{
  "model": "image classifier",
  "crop_scale_min": 0.7,
  "translate": 0.12,
  "layers": 14
}
Rows from block 8, named by matrix and row number. Rows with one number belong to one neuron. Each number is 128 + 32 x the weight over the matrix's rms, rounded and kept within 0 to 255. All counts start at 0. Numbers have three digits each.
# gate: MLP gate (model.blocks.8.mlp.gate.weight, 512x128), inputs 86-127
# fc1: MLP up (model.blocks.8.mlp.fc1.weight, 512x128), inputs 86-127
# fc2: MLP down (model.blocks.8.mlp.fc2.weight, 128x512, transposed), outputs 86-127
gate.258:152072128128128161175128159128128131128128145036128033144088128166146136113122128128128128128182128128128128128128166128128128
gate.259:074162141181128100128128128114255174128154062128070058128128128128128142128125125113128128128102128151128128180113085128112128
gate.260:184020128156092128193128095113120176176132128162104110148128105128128116158186141145128139128075217128170128143128148076128147
gate.261:109103128128128128153128074128128128074128128128064206139128167180062126128132172128111128128128128117128134128182114091128128
gate.262:128128128096128158128081069128128153139128184128148099094080163128128128169175158122160097113117128128128128128136167128128128
gate.263:128091128063128128128059043128097108128126106124159092048128168128144189044128128128178128128080177056128118128154182211128128
gate.264:128135128128111128099068160167128178116142163182128142097123118128095169128128128128173128146128128128195101128153128112128128
gate.265:128185128120128151105169128128128120128118128214128128128103092128128128101128128088133172138128128128128165128071128128128128
gate.266:128091128128166171128178094066116100115118172099128128128128128128128188128128128128088156128117176128083090128108129128128128
gate.267:139202193160117128128128128116166125202128000234128128128114128133143119131128133006128128078128128128124128128096150128106166
gate.268:128048128099128128212128203128128128165128099128108165128179128066128128128112128174155128128067089120176128180128090164050128
gate.269:046128101128157128188128128178161128128064128111139076089128128128082118130128128135128172128128178084128128153158161128124094
gate.270:084089128128094128128128096128128128128128144078154119128141167128128083128112128081128128150128167128128128173132156060172140
gate.271:128128123128128090128086072128128208162197074128128091174128128118128128081128129200163164128062170128209128128188128128152158
gate.272:128033128202128186128128153175128128128128113098128072183082122128169128175128122163128128128130128128098128128055128128128128
gate.273:156190067159128128085128128128208128128128190169128084169130128190101145128190128105128128193045128128187128146135173128128121
gate.274:039084128128128149128128128113128110118128119128164128128128128114128128174128128118113128093128128128102128128128089128146128
gate.275:166128169128085102128110144120152111128161128128128128099176168104128128128128111128169088128089128128128150121128128122084128
gate.276:128083128096089128124128105159098128128086128128115128115166128075128128128128089084128128167090166113143106128128095128128128
gate.277:074128128089128158147128140128128128138062096190128145153128142083128169128128196173069147131025128174143128146128069191100147
gate.278:128154128222128106128190128128225108128134128128128128128128128163128173110058128128128110082128128128128128141069128142128128
gate.279:128093107143140088110128128141128175097082145128128128083134133163128118128080065128128128128128153128128128195128128148128231
gate.280:075189128084224209128164149101135128128128152128143089128187078084128154128173128182107089097128128156128128068128096128128174
gate.281:067115095144066116128128059108176128180128061226160128128149023032216128107156064084166128128128100128128212152128160230128162
gate.282:128058128128042128075128128128128128210087128128128176128144128091145078140099128128080128128076153250124128128190128206128182
gate.283:166128128149128128128146128104148098121128128103128153129192108128128096111128149128128127128154082128136103128089128185128108
gate.284:076145077128207088154138128128188177130219170150128128125231107128134128187180128057178088057128128161105065174128200128128128
gate.285:128068079150128212128142117172128128128128128111128080162092215189116128170182128128119145016129128234100128128128144128093128
gate.286:074148128163128173108145010128128128189048128128128100013074108128128128105128128102062141103128190103020128170207063128117128
gate.287:128158128128102128152064128128112179060128128128128128114128128128128128128183128128128128095128128181176126122128149078106107
gate.288:128161086139152170091128117094108128070128174128165153124183112128058128129128128014128128107128128154128212070102189128128128
gate.289:128128128155128128171128061128128089128128128128128128128128128128128128128128128128151128062128128128181128128090048128076155
gate.290:111128128128128083128150141128076118038128128128182195128183199065144170128128128128156128128128054141160138128059128088128091
gate.291:158128128132128128128199185144128082128051128190128173128186165034128148128128128131038128082226128160128128128058128110128127
gate.292:121128178128128115128050130158159173093128128128168060128128105111128194128248128170140148128128173128167064128128146128163060
gate.293:128143128128074163255097128160062081128108121072128128128128110171137128133128117050128128128128128128146128128105128128128128
gate.294:128128152128072189091189126155128128128128128078172057128173178097049128128128128102147129128060191128129159177114134128128128
gate.295:128193128128168144128158106131165128128128053128180128128128128093128113077159128128128109091146128128128128078140128127083066
gate.296:128040128128128128128160128126076128091073130062128128128151128128128120170080112088071128128128128099128135128128128128195128
gate.297:128036143128069069165126128155194128128138128128128128114128191128128128128158128128155140137128214084128128171051075076128128
gate.298:082128128128128128128128129128128123116128100128128088128128128087111128152128128128128125128130128128128128107113128179128128
gate.299:071125128128128128153128128128128128138137128128106070128128194166096091128116128142128137128128128085092128128128063128128147
gate.300:128128173157128103180128161128059157128128128128128128128142128128128128128107180081128149118098162128103141128128159165128128
gate.301:128155128128104128145128128128128111141128128080128070147129139128128128128128159128128182191128092128128128155128154128150128
gate.302:087190128197169210032197079103163128129072202118182157128213066113091086079080128112142085128106128170065128128092112128171128
gate.303:128128128128128105202128096128128155097128102128128089128127124177111118133128169128161128128128169128128142128128134081128156
gate.304:128128094158128119128145072089128142128128128121245094128227128128128128128125089067128128128128131094141122128147128128128152
gate.305:138128137128081128128102128128137160142175128074085100128128127137128128128153124082128128128128105128128101128128101088128128
gate.306:128182128043131162145209128086128128128128099096128128172166128128123128128214128128085149128128128128091074128079128126128128
gate.307:117163175128101161128097128128128123128022128128206022114128087138128144128168128045137203170128128128128128128128128128128128
gate.308:106128125128160054112136089128128128128128238128128128128128128051128128065128170102116128128128126114128128214128128131136128
gate.309:128128100128128102126128111128194214128195128128063128128137128128128128128128128157158128128128105170128128128128128079128101
gate.310:116140128128128128128063128128128128117128128070128067158076128120153128128178140128128036182128197128128128126181049047113128
gate.311:128108128116128170095197077128128083169089148194211114128128111128157128073128105128128059128128128201128128128128128151128178
gate.312:128128128128128103066186128131128063128128205060167134093125185094128128128128172089128146135154128128056078176128128138128079
gate.313:155103128179136064128150128101221131128142190120130128135102160123100139167100128128112141104128128128174128128168128196128098
gate.314:068144113166128128128128142102134165128146072146128154128170128128135171128185128063128118091041128128103128109060166128149205
gate.315:092139226128041128128128095128124128128128128128184128128160061128101070128128128029128128176037144108116128175090136109128160
gate.316:128148186070128094149137128128062128128164128087072128114076182069164121128159128128075128185083196128128170128218144091079130
gate.317:080145128091128159150159139177128128118128128128164064128173128128096128128128147128128128128167138128128128128081128128128128
gate.318:128128128088206138174128128069092128128128170128128069146097188128101142190070113172128128128128128139128110128159128118128128
gate.319:128108128084128123128128032048128116159184203117128128128091202128128128128128128128128128128174128128128104146157182170128245
gate.320:127128128093128128164128157089128128209128128128128128128128128131128128128077124128128126107128128128169128128208128168127128
gate.321:204128080205128123115128051075128179128157128128128128128183128128128128079128037109085099128128128128205128128106128128234128
gate.322:128128138159128198125128108128128096146128128128090155128128128128090128128128128044101128190144204128128093103102173114128209
gate.323:128128156165076082123128093128169128161128128081156056134128103184119128128057128128189128190128079087128123214179128128128142
gate.324:128116049128128128157153128157192128128128128128067107103128128168164181128102128078148165128128128075108148152158135128128128
gate.325:045139127128143172159190109128093128137073128175075128128173114092063128094128167128051145128100104203128128128128079128128128
gate.326:128128128169128128167128128128128196128070107082128128128128128108128095147128128128098128128128128128128128245128128128164196
gate.327:128099128128123135128128169128178168107128128128152128128159128128128128154128128151128107128168128163128093128128128128128128
gate.328:128085146089169143128148064128128128128128128128100138138153128178145164062068139127128128133128128128089128180147128213090186
gate.329:088044175078128128128128159131068128196144097128128106194128128120063128128054128185128118128090217128128128083241128109027128
gate.330:088177128128128213099179112143120171120128128234128128128128066108057128028168128128094128128128128128128132088094128093121111
gate.331:165128225076128128128233128128120133128128079144159218128221150073128106128080128109075128104157128128128128128128050120128157
gate.332:128159145128054128128128074128198128205128128128128051128128128223128093128124128128211103186128128061128128205162082128142128
gate.333:152128128128081090184127128128065128073137128200124128132190104128128169102166128128128128128128128128142128130128150128128128
gate.334:128166172128016153128128087128105128128128032128128087128128128154157128035183169128128128138128128128128128128128128139128128
gate.335:139206102128050128128128128095128128108075128151128189128128150128137223128128128091172128084165156128128092202037128099029107
gate.336:091109070207128100128128119128135128128128098073193128128128128128128069179128128106229128128128128128115070128128128098128086
gate.337:128125128130049152128174171128180128128128128112128128128192140128089128191125092136128128128083128128147165128128126197128074
gate.338:170128128128041128159107128109125158178128108128144128038172159182098151128124128157128128128067135128128122128128128128145128
gate.339:115128159128128128128128200164100204128157156103128128128128164128128128128096128166128178128033128107145128144128089149128128
gate.340:128128128128149066128128099053128128128148128128076085128128197128072128128140156128079128128133128192033128157128240203128128
gate.341:083165128128130123138149128168166128145128128128128079143128150113078165117050182128128182128128074128128128170114128184128128
gate.342:129128049199128156061128080128128128135128116128128120128114088128128095128128128181147128075155085128128140075128174108133128
gate.343:128128128128097100088153128128171177145128128073128128118128150128046128106128128088214128140084128128108128087128128128128024
gate.344:125168122151152128128128107128204128128128062078033128128097128128180186128122128063128128183128128128128128212220168128128128
gate.345:128135128162167128092139128168170174128128128128128128128152078128128128080215128109139156128128128128128072128128128073162128
gate.346:128071128128128128128128128128077128128118177106187128159128229128127128128080128172128128156128091146128128210174163128128196
gate.347:128115072128128108164128075128128131128225128119128109194129150128093132134169125128128128128128103128159184093128128128187128
gate.348:122162128102102128185116167128157131128074080128204107128172128128128128128179128128128104114128089099151099128040039128149128
gate.349:136128128128109128089128128128128128128128128128136128128128121128191107154133128107058163160098128089143128128128128157128128
fc1.258:136163128128128128128128142128105128128118128076128128128145128128128145214128167092128150128128032128077128128124080158091128
fc1.259:185128128045090144193125128128128077232128066165128128095036087128171128191128122074069115115128128128128128128128128128119199
fc1.260:128128128183169128128149128118128160107117109105128128128128147128128178128128128048128159114187128128019047128168188128103118
fc1.261:075128140193128094128128128100128178128059128086170128098128176204126128113130149096100128128118128185152128128128128128080188
fc1.262:128176128128128128128187126178128100156128082067140098164128139128128128127128168128128128127128088128128071128128128193089082
fc1.263:109185128082193173128128091128088111101098142170180128128161128086128128094128128128082128128094166121128206084128133128186083
fc1.264:104124091128133128128128128128128148100060128128128128128151128109150128155128128228138194128128128128144145206128128085194128
fc1.265:128128128128176192170114154128128128165128128172111128128174085098057153128159080153128169077150113128105128113163184162128128
fc1.266:128128184128174078109128153128128137128061128108172128128128128128128113042133143128125128128128128119104128152184128214128173
fc1.267:175128128128128167178068228137021201099128115128058128128128128095128131128162128122119128152083087128110128143128206130128065
fc1.268:113128049123110128139087128128128052181136128120165119128151128128128170128144124128212128128098128128128103075128176180070128
fc1.269:109101128128070132128187137128128128128152128149128182092128071070188128128161128047128128093128128128128173128076128075104128
fc1.270:083128088108128167128136144128163178203139127128128128144128128121099152076169128128062135112128163145128128128128179071122166
fc1.271:128220163079102128128058176157128158128128128128067128132097231128092128114128147128128128128128072152159128096182048128076128
fc1.272:082072058164128071128128040128128128138173143088093128090157128128128128061128128047128128128070128128128168128037128128092171
fc1.273:074163156128111128080128089128085058150128128154128085145059174152067128143128191161120128128128126128051128138211135128128177
fc1.274:075124078128146156128128147171128128076128134166097120128128128128109152128151128103128190128103128046139128128118152128128123
fc1.275:128128128128128096119128128128128128165128128128128155128128144122160119126136085127128100128128128128128128125128128133128182
fc1.276:128128097162128128061151128128183128128128093090128128128125184175097128122103128128128190128128115128163128082128099147128128
fc1.277:128204128128128150134128100190127113128128128146128128097128128157086128128128128128128128119130080128183173105128128157125128
fc1.278:063150128128121128170128144128128198147128128253128128052128063128160118128168128128151128128128069128128087128128107128128128
fc1.279:133120128128169128129128128128046128043066128128167173128134128128128128119101128128080149128149049128085128128128165114112128
fc1.280:163160128128134072150128179072128128128139128101128155128061128174128128128071115148128128128128122128205111128128043075116145
fc1.281:186174128170097128110128176100128170128128190128147128048128128184128103119128128037135128128128128128128128143128128126087173
fc1.282:128128083142093081106182157128128210128097128083128128128128118185128197090115111128128128128128128128166128128159082128128046
fc1.283:128128128128128089128139176084094143176128056143136158128188136127128143112083175128128128128128189128110175128128164128146128
fc1.284:067180128138128173076128128187128128128150234128128128128128126128128128128145128128128116133128123152128115128128128075117026
fc1.285:076128128212185121128130088094095083128175128128131128128185128073185113128128162115128164128033173128128128063045093128065128
fc1.286:128190114178102128128135141128128124182128128212128128128128076128128128128171087063128034128128055101128128090172128197146100
fc1.287:128146128128128128128128156128128128094122128128128148093151094128123111128128128082128128128128129128118128229128128128182128
fc1.288:135128096128128088171170225128128143107128128128113169128160119052128145128128128128128111128167144192193128128128104112128128
fc1.289:128128128123128128128128128111191128128143128178234128165128136095128128128128135128128049128119181128128128128172128128128110
fc1.290:191128128128167111128082197145160176128102180072116128128108128110128128128082159083131139128128098131144128128181128121128167
fc1.291:107096107128128050128148101090024128098108149128128164128158108136178083128151128128153128128128172091035133128203124116145128
fc1.292:161128132105128128164126128128094095099128158128094117128057128100113126160113128148128127128128128160110128128128128128056128
fc1.293:128128055128190128128142170124128128128118128128009152101128128128128123094128113128218128145159184178070128074128110128113156
fc1.294:083179149128130128128128148137128066128120128097113128107151128173024128128102128128164128128128038128128125047128057128109128
fc1.295:128128186128165083128128104099073142171128040094178128128105128128190128128128125093128164128063218128128128132173128047067167
fc1.296:128093077128201117128157143128151133128163128128128159128128128128085128090075128128157109052159141128188112084128128128128153
fc1.297:128128114128128151128128128155175151074100128128144095085083158147111083171128118128128178147128128128128098128089128128079166
fc1.298:072108128197128128087128092145071139122128161128125128128128157128128128142128128123110109128143170116113128128128108177128128
fc1.299:128128162128128117126128188128128175128128164140077128078128128091128128116128128128128128087170128108128129134128128150128128
fc1.300:128128128168128112128128166128132128128166247105128128128089110150128128149128128128126123128206128128086056112137128128128128
fc1.301:128175128128128128128067128128128128128128128183128128128128106150128097128128099128184128116092128160128074046098128128128128
fc1.302:087128109128092068077128142090187128152119128128128128128124175117128128121047128178128098146134077205167179197128009128130070
fc1.303:128143151189128128128142128121170128143128111128128166128128128128156117128128128067146000136076128127140128172128128126128128
fc1.304:058162128128060178128085164190160128128128128128182128128159057153128128128163128128128093128060108128128170128128128171109128
fc1.305:099092128194128128128093098128128128151087128175163136128092124151148138128048131188128128128128128099070128153146128128148163
fc1.306:128128128128071201149127128128128128128128203128093119080128061190149065128128128083171128128128110108128137128128128128128128
fc1.307:113204094077170128128205128153148128128128103128078161128087128090030128128189136132128163167159128158085163080128149111128089
fc1.308:151128128200128128128114128055128198128041144128128095070052157201139128128070128128090128128128128128128171128223136128128128
fc1.309:212077128020062128215062140087128114128084128121152128125128075128088128163148128128084128128128100128128128126190135092204128
fc1.310:063077128128128128128129128155128128128103128097128128128098156128157128128128128128128185128144149128081128252128084128209128
fc1.311:128082191053191184173102128128053128095058031192145135128195113069128088128128068128045082128128179128122128073128128128144140
fc1.312:128128128124128128141128128128128128081141128128105128128128119128128128128067088128128128128128128128128128128213055128198111
fc1.313:133128128107091128107128152161128128083128191128152150106109115128138128128128118140128128167173159085138164130121128128163074
fc1.314:128129128128128187128128175128195128128184186183161096101094091128128128128128128155107118128128123108041185084128176128128163
fc1.315:203128153128173128128128128128031128049128128085159128128094143128128128024070128113085128090128144093076128088208194128135155
fc1.316:128128128128094128128128089134128128057089144128150128085128107128062065128103128128146128128047128128128128169106058128128171
fc1.317:157129128065128199154128189077034061128174182145143175128128128128128156066131128208133185128128146128077128065128128128065128
fc1.318:128122092128088138128072128060078128113128096128065135128181140161102128137128128113128112128092201178123128107128128074128059
fc1.319:128226128128128128077127099102128128128128197128128128120128128128128128128128065072131117128128128081128128096128183145128128
fc1.320:034128128128128206128128075131128073160128128128128128156128128128064128121128128081128128128094128145128128046128128128072128
fc1.321:128218137148196128073110133128128155126128193213128090128077120180122146128128128145128128128128208131157148144180167128128167
fc1.322:128119200090128128148144183128113128188128128128128128128128128128128128150167128128128128128128128128181128150112163132075128
fc1.323:128186115128116174135195128128128128165113128151172068128128059074128128050128128128158134059145128128128150087128128128152173
fc1.324:077128174128064089128116205128128128120198166095128128128128118128128128128188169128105183150069128128174128169128105128081128
fc1.325:128128128172117128128134159128214128194138108159128128128077128118128084128146090128128089128128128149093128140125099128184128
fc1.326:128188128128128128128128089178128156128128128128128058128133128120111092128128128128128128135128128128128128128117191109128191
fc1.327:112098128057108128080128108163128128128115128087195128063128164128128114087127128128128147128128128084144128128128128128118149
fc1.328:128206092162193104128138128128128171175128221076102128128128136145107128130128116214128110148128128164060069086076128128125128
fc1.329:182128128128128128128128116128134139128167171128119108128114142189114128090128111128128128128100128200149128128151128128151000
fc1.330:128086121128168128111186181128128219083181128135029126128128128095096128128167138128128175128134128214085128128100128128119072
fc1.331:130119196128100174074128128168129083128128186128128102128128128128107128128106168162128135155128121128090151108112096170014128
fc1.332:128065151128128089128128128128128128106128080155128172117074202128159128128197128128128075143128139128128087128128128142105128
fc1.333:128128112116186158128174151128089078128196128112104128147129162176128172128089128119172128128157128128084177075074165128074077
fc1.334:128128120128128128168186147140088128095096128174146121169241087128090128128111128186111128027128122128162060128096128148128128
fc1.335:067128097150164079128168042128128109173128128073097128215146172133128162128175191175155183128092085128128128128128128128112128
fc1.336:170128128095128121128128088128048037106128146123188128153128128136095096128097073128128128138128167170128113128128128170162128
fc1.337:105089152128128118174170128128128128128183109116043128128128128128128128128165128144128069134145141130128128159168098118128191
fc1.338:167083128128085128169106097139108128128114063105140128128128128128153097128097128128128128126114143047136128135198128128212128
fc1.339:084077128128128128128135128114215083138150128048039154128128202128163178128084128128128128128136128123128073176155053128151138
fc1.340:084128038207156128128180128075144168128187141088096163180116214128126128128049114200155128145119128128101066178128128128128128
fc1.341:128145127128068172131141128043195147197162128114099143128128101127128066128134128089193131128128107128128193128113128128128162
fc1.342:119160128156128151128173128128128129128085128169128172128172128229065128092128128128181201128128128128128128107070151131133070
fc1.343:128154128089159227087128093134070032129073128192128041130122175128080128091126128170128151148050128147128161051128128128108128
fc1.344:128131079120128128175128128128118112099126048128128128105128110094128164128128128154128128134128128115128128128144128200121054
fc1.345:128255139101164144128148128170128054128128128128128174128144095128128128080128097094166080156120128116128128128128097206128134
fc1.346:102128065183207128036203128128134201128200168128128172145177136048128128093128128097128075128198128128070177119061184128128128
fc1.347:152128158025067128128058128128128107164128161058128132088061251215157121128070128128078186128098128128128128128128128128115128
fc1.348:063128128128066088128128128128128190174128118113192128128128128128139128128128142027128107128114128077128128128128128159121128
fc1.349:128128128067103128128128118130071128094128121140196128098143154128152128103141114128128146128136182128128128128128133051128172
fc2.258:089128128128142148128128128128155163128095128128111159128151128128122128128128128077128128093109128077128128059121083128128154
fc2.259:128128128168140128128122128128117128092192128128145090128128128085084161128128128138174086101128112189160128128128128128046128
fc2.260:128161164211127180119191043128128128113142196168094156052179118128000128080128115128128128128106140102128087209160151126128070
fc2.261:157103083128120014055207119076149126128128128128128179128113210128128099128128128131092132057241127128071128081109174220158128
fc2.262:128127128128128058208128128128176128128194063134148128133110128128128128128128128128128128128128119153128128095087128148128128
fc2.263:128133128202128105102071128128128159129128128128128128128128040119128180099160128128154128156128184195128226128128128128130128
fc2.264:114142128128099128128128114119128128128128069128130143128070128145128084128128128128128182128149135090128128128128128128128128
fc2.265:178198111128128082132128128124128128128145128180069170132159114128128128146128079129128128145128147128128110098144128092128148
fc2.266:128128128128128147095105096128120128128099121128125180127173128128078128128161128128108137128128117119126152100128128128128102
fc2.267:128128156128158128128128128104128170182128160125099128128189159128135128128187128129156128091128163141058128095128128128130128
fc2.268:128132128128128183128095128128128073094128191074115128128146078168128128142128128128170128128086055128128091143078128155128121
fc2.269:128173068128056087091128128128092067128111128128128128134141128113158085128128128190128128191097095144096146147178128128128114
fc2.270:136128128128157128103152128128195204185128086128147128052090066128128128106085109110103136128128128128167128186134128223128128
fc2.271:128128172143150128163128192128084204207128128172212170128128165154183128128128146072090196117128144184084212128128090128165128
fc2.272:157128062181064070123125128128087128128128076189162161120128137128128079128128036066128203194128128128128041128108128128128128
fc2.273:107131150128173061152081128128153189162229128128190128185236082168128134176150128054191113083128139189128182050096128088128185
fc2.274:128137128152128128128081128128128128128128151116128064128128128128114128128128098128150163128128128128128080128128088128128147
fc2.275:128128116128110102128112128128128128128128128128128110128107128121128128121128128128153128113128128128142128121128128128116128
fc2.276:153128128128180084085128128128128128128176204138128089128171128128129117143100128128128157128106128184128128128128128196128151
fc2.277:191128128162112033115088128141162128192128170128110052091166118145106159153128061107189128108108128131158129147128128168128128
fc2.278:128128106128065152128094094128117140128128128128128128080128128128098128106100117093172128128046128128128131093155142122128128
fc2.279:180128175174128128128067145105079128128060128128128128120138128128128128128201112213167128128089128077172187098116122100128084
fc2.280:128078185128128128128128103084128189128128080030128168152108035106128039093095153129085128083128128128109128128120128090112105
fc2.281:000128151128110027118076139128122184182173128137160088128128128204154128128128163051161128128185128101164200128152172128128128
fc2.282:174128189128209053152139128119089128128128165128152088187128128164098128128113128128146128125083128128140128128061128128128113
fc2.283:086155186194128128128128128119128128138128122128134082128128128128134128128165192135128128128163152182128128099185165044114128
fc2.284:155099128054096128128072128128128089191065143128175134099099191059255128128067158128138045118176163159161176000160112128162128
fc2.285:134184077170102087073128169151128143128128102162226115128128195148128074128128128026124215199128089166161079177128167128128177
fc2.286:128173128168154080096128219165081108128154128148128100205140128136128128187128160128158128125151128197169080099128204013112157
fc2.287:128112156152128125065128128042128127159128132187099073042172084128101128081128083128128128097128146051128196075093159128170110
fc2.288:238130063102128226114155049169137054042128128128089158077169224105025163128128064180128128128128061081101091177102059243128048
fc2.289:128076180128128115128128128128112128168128128128128128128170128128095173072128121128128167128128164128128128084033128128128170
fc2.290:185202029128128140038105102128057128128045128062059128142128128136128128206124133128156128128128128093128088175133128065108128
fc2.291:128128128128128128128093128128069128128105128128128128099146144128128187128234128211128128128087047128128128128128128128128128
fc2.292:128132128128128128128128163167065128128128084139144128128128157119128128128185116128128107128093128151123128106066050128128128
fc2.293:204109148128152128018076076137128133128198131069128128067128128080147067128132142167154084094128114134128124094128153128036128
fc2.294:128037114195128083211120112168066099117200214128088128049155128128099128183128128123157128213086128250122128128073128210095145
fc2.295:157116128128128128161140154128196138064128090103128103172128128128128128128042145128128174093052071117143156128128173128128097
fc2.296:181137108128128150128128143232102102128128128128122128109128151128128167128128128128190133194128128211128087128128128156093079
fc2.297:076110128128188128007066166155213170128128128074183128153114128116108108193128198148128145104176086173128128060078128114128158
fc2.298:116126070110128128143128160128128128128128128128128098128102128128108128128128128128148128132118095175145128163128128166128128
fc2.299:128128125128128128127167121128182119128128134128135128128128128128134021128128128091094128128128128166128128128157145128171128
fc2.300:191118128035125073143103128128167101110116128104104076128119181077160128159104128134128128128165128128169128133128128128106128
fc2.301:136128128128128128121128169128160089128118128128118128144128128128063160128137128128128096128153157090173128128020076128128128
fc2.302:155128042151240240101231106156166066128087176230089100096201128170040128081128081128123128167122128164066031179078166086101128
fc2.303:108145166153128128128151164155128140128128128110063128128066128120128094128152128131067180115178111128128100128193169128100109
fc2.304:028128102075128128215128212128128128102195128096128128081030128189128128128066130164128209180067090153128195154096128175128128
fc2.305:073128128128132128196128128144128144128147128162174128152152137128128154072072075099128128093128128177087128128108128128128128
fc2.306:060128079128187076091128128152000091128053184164116157128128128170155128196138152128104159128128172094116128125128128128128149
fc2.307:167128128143128068128128106128128128155219084128188183128128128137108128091128128128128115128132128156122128128128128128135128
fc2.308:105128128128128128072128096128128128128063192128069120116181128128114173128128128128107128128128128115128128128128128128128128
fc2.309:134128185128128128122093128092154206165192128173128128152209209165050161083160196128128116128166045120128197131128128128196167
fc2.310:158128128128128128195145128121128128188105128134128128128128128105104221127107128128128128128128128128128120128130061181165128
fc2.311:128128088128116128128218191128121109128128068128197128128128096115128128112128128092048177128128114103072128099128096117102227
fc2.312:118145128128100103128128175103128098128085160128128128167173114128128162128128128112128128102088140128114128128128128085128184
fc2.313:128128151099170139099128128075068128195093165128128128128128133128147148113128128120128088128176135134128159128155128128128168
fc2.314:128079076128128094128133153100060102108093128128128128126128128128141128115075140128133142161007199079128128128128078197128128
fc2.315:096132160167078148098156079085050213128166128153128128128172048145107128117178135128091128197128128081068197110140170008228211
fc2.316:128128128128128128128130077133128128128128128128155128128169121128071128092128128127128141128105128128076156090128128128128128
fc2.317:183096096168128128086153112106231141128144128128128128131128128083078128071128112128128120105177133104090128074065128128095136
fc2.318:070128097128025128124104148128119128128140128128128128159048202128137128128122102156128128159128112128186072160153131165128073
fc2.319:128128144128150128128128167128128142128128172128128128191128132128128128128128207128128128128128128128128128128134128128128128
fc2.320:128031128116157242134176084128128128128078128128128128128144128128063128128128128165112128161128124128128128101128125200117083
fc2.321:124128128128128172128128128086128089128063128128080128128085153099128189073094128189151116128169149042128104128128128147140118
fc2.322:128128101128128146109174128128124128128107128128128128101150128084128128060128128128128107128128128137113059128128128128128128
fc2.323:108128136128128128094062145187090128149095128139128068124128105169205113128221102128151100146128129136128128161169128128128128
fc2.324:158128133128107128128155128128144128128142128137164128062128126128128128128070128128128128128128128128156128128140128180128128
fc2.325:051109195134099143213088024159049165093166179128128128197128203097035128128167128128128078125128156096128128128077128164128128
fc2.326:128154128128128118128088128128090128141186128128128128097164128128128074211128128128128128145066080189128128157156128142128131
fc2.327:196128139068128162065128128132128128128128092134122128128128195128128128128128128114158128128128089121128109128128128128128128
fc2.328:128089128128128128187128201128128128128128225125128111131190193156072178128128128128128172128095128132134159128128128128128149
fc2.329:126124156128128049224128201128128128165156128110128082128128122128128128204128128152128159128071183192085201137128101066097154
fc2.330:072128101161091128144128098167106080068087240174062132128138167106110128128155058160128074128168241082128128128163062166128129
fc2.331:128128084150112128078128087128128128105102204100105073128128099083128015128013168135128055128166216128166005128139104081057160
fc2.332:208117128128105128146128129128128128128128122128128128128111128051081128128128128128128138128128192128128044143128188128128132
fc2.333:128144128084128128097154074128186128128128128128132128128114166104105128075128077128114128133165128128128128129128128170128116
fc2.334:200081128120090140128128128128128092064103127091092128128128128128128128128128128128128128128128112128128128175128128119150128
fc2.335:086128127128128128128128128221149172094128060128182128144040071156184046128178155128128147196165078182128075073070080128129128
fc2.336:128177172144128128186128084128090099128177128128128128128177217136099128187128128128128128112111090128128128108103159128121128
fc2.337:119177128128069082152117128157102157118079128128095085140114128128125128177169128128128128128117128128138114128130159019128189
fc2.338:066184128128128095128128162079128128114146147128194128149091105251102197039122100128127128075128092104133185126047127128164138
fc2.339:130128109117128128128128128191086164159128060128185128128072128124128080128152184128159128159128132128128128119128111087128175
fc2.340:128104128094070101176128128183124128128128128128128107128058128179133128147077128125146180208104078169155155150160169158108128
fc2.341:083118132128144164084189128114047103177096189093129128128128128128128128128128156146128128187091128128110128134181182168120128
fc2.342:094206128097062128128111128046128128128184072166128224128114149178093160081128079128109141093139128062096128105055128193128128
fc2.343:148066099095171166246113128142128089128191128101099154060152133138128128186096128192128204165000096169074128054065128162102060
fc2.344:128183128070158185128128128157074128092069089049082128128128128128198073171244128172128104127128103128128128128128128128127128
fc2.345:133128128041128128133128163195128097172095070128140134196128128129220128128128151128128128091128128139104128066128167102111128
fc2.346:201128128128128128095128084128128137101128110128128128096128128156128128128128155143115128204128104128128115128212128145092058
fc2.347:087128128128128002153150128096104193128191128118174128167119116128128128128110128096128176085128128128128161128128139092128128
fc2.348:112097128046143128128128129128118081128128067092128128101128128128128128169114128128128128128092079121128128128151128165128128
fc2.349:111128128128074153128080128128128128086091128128112135128128128143128128128128128128128128128128128128141128128126128128089128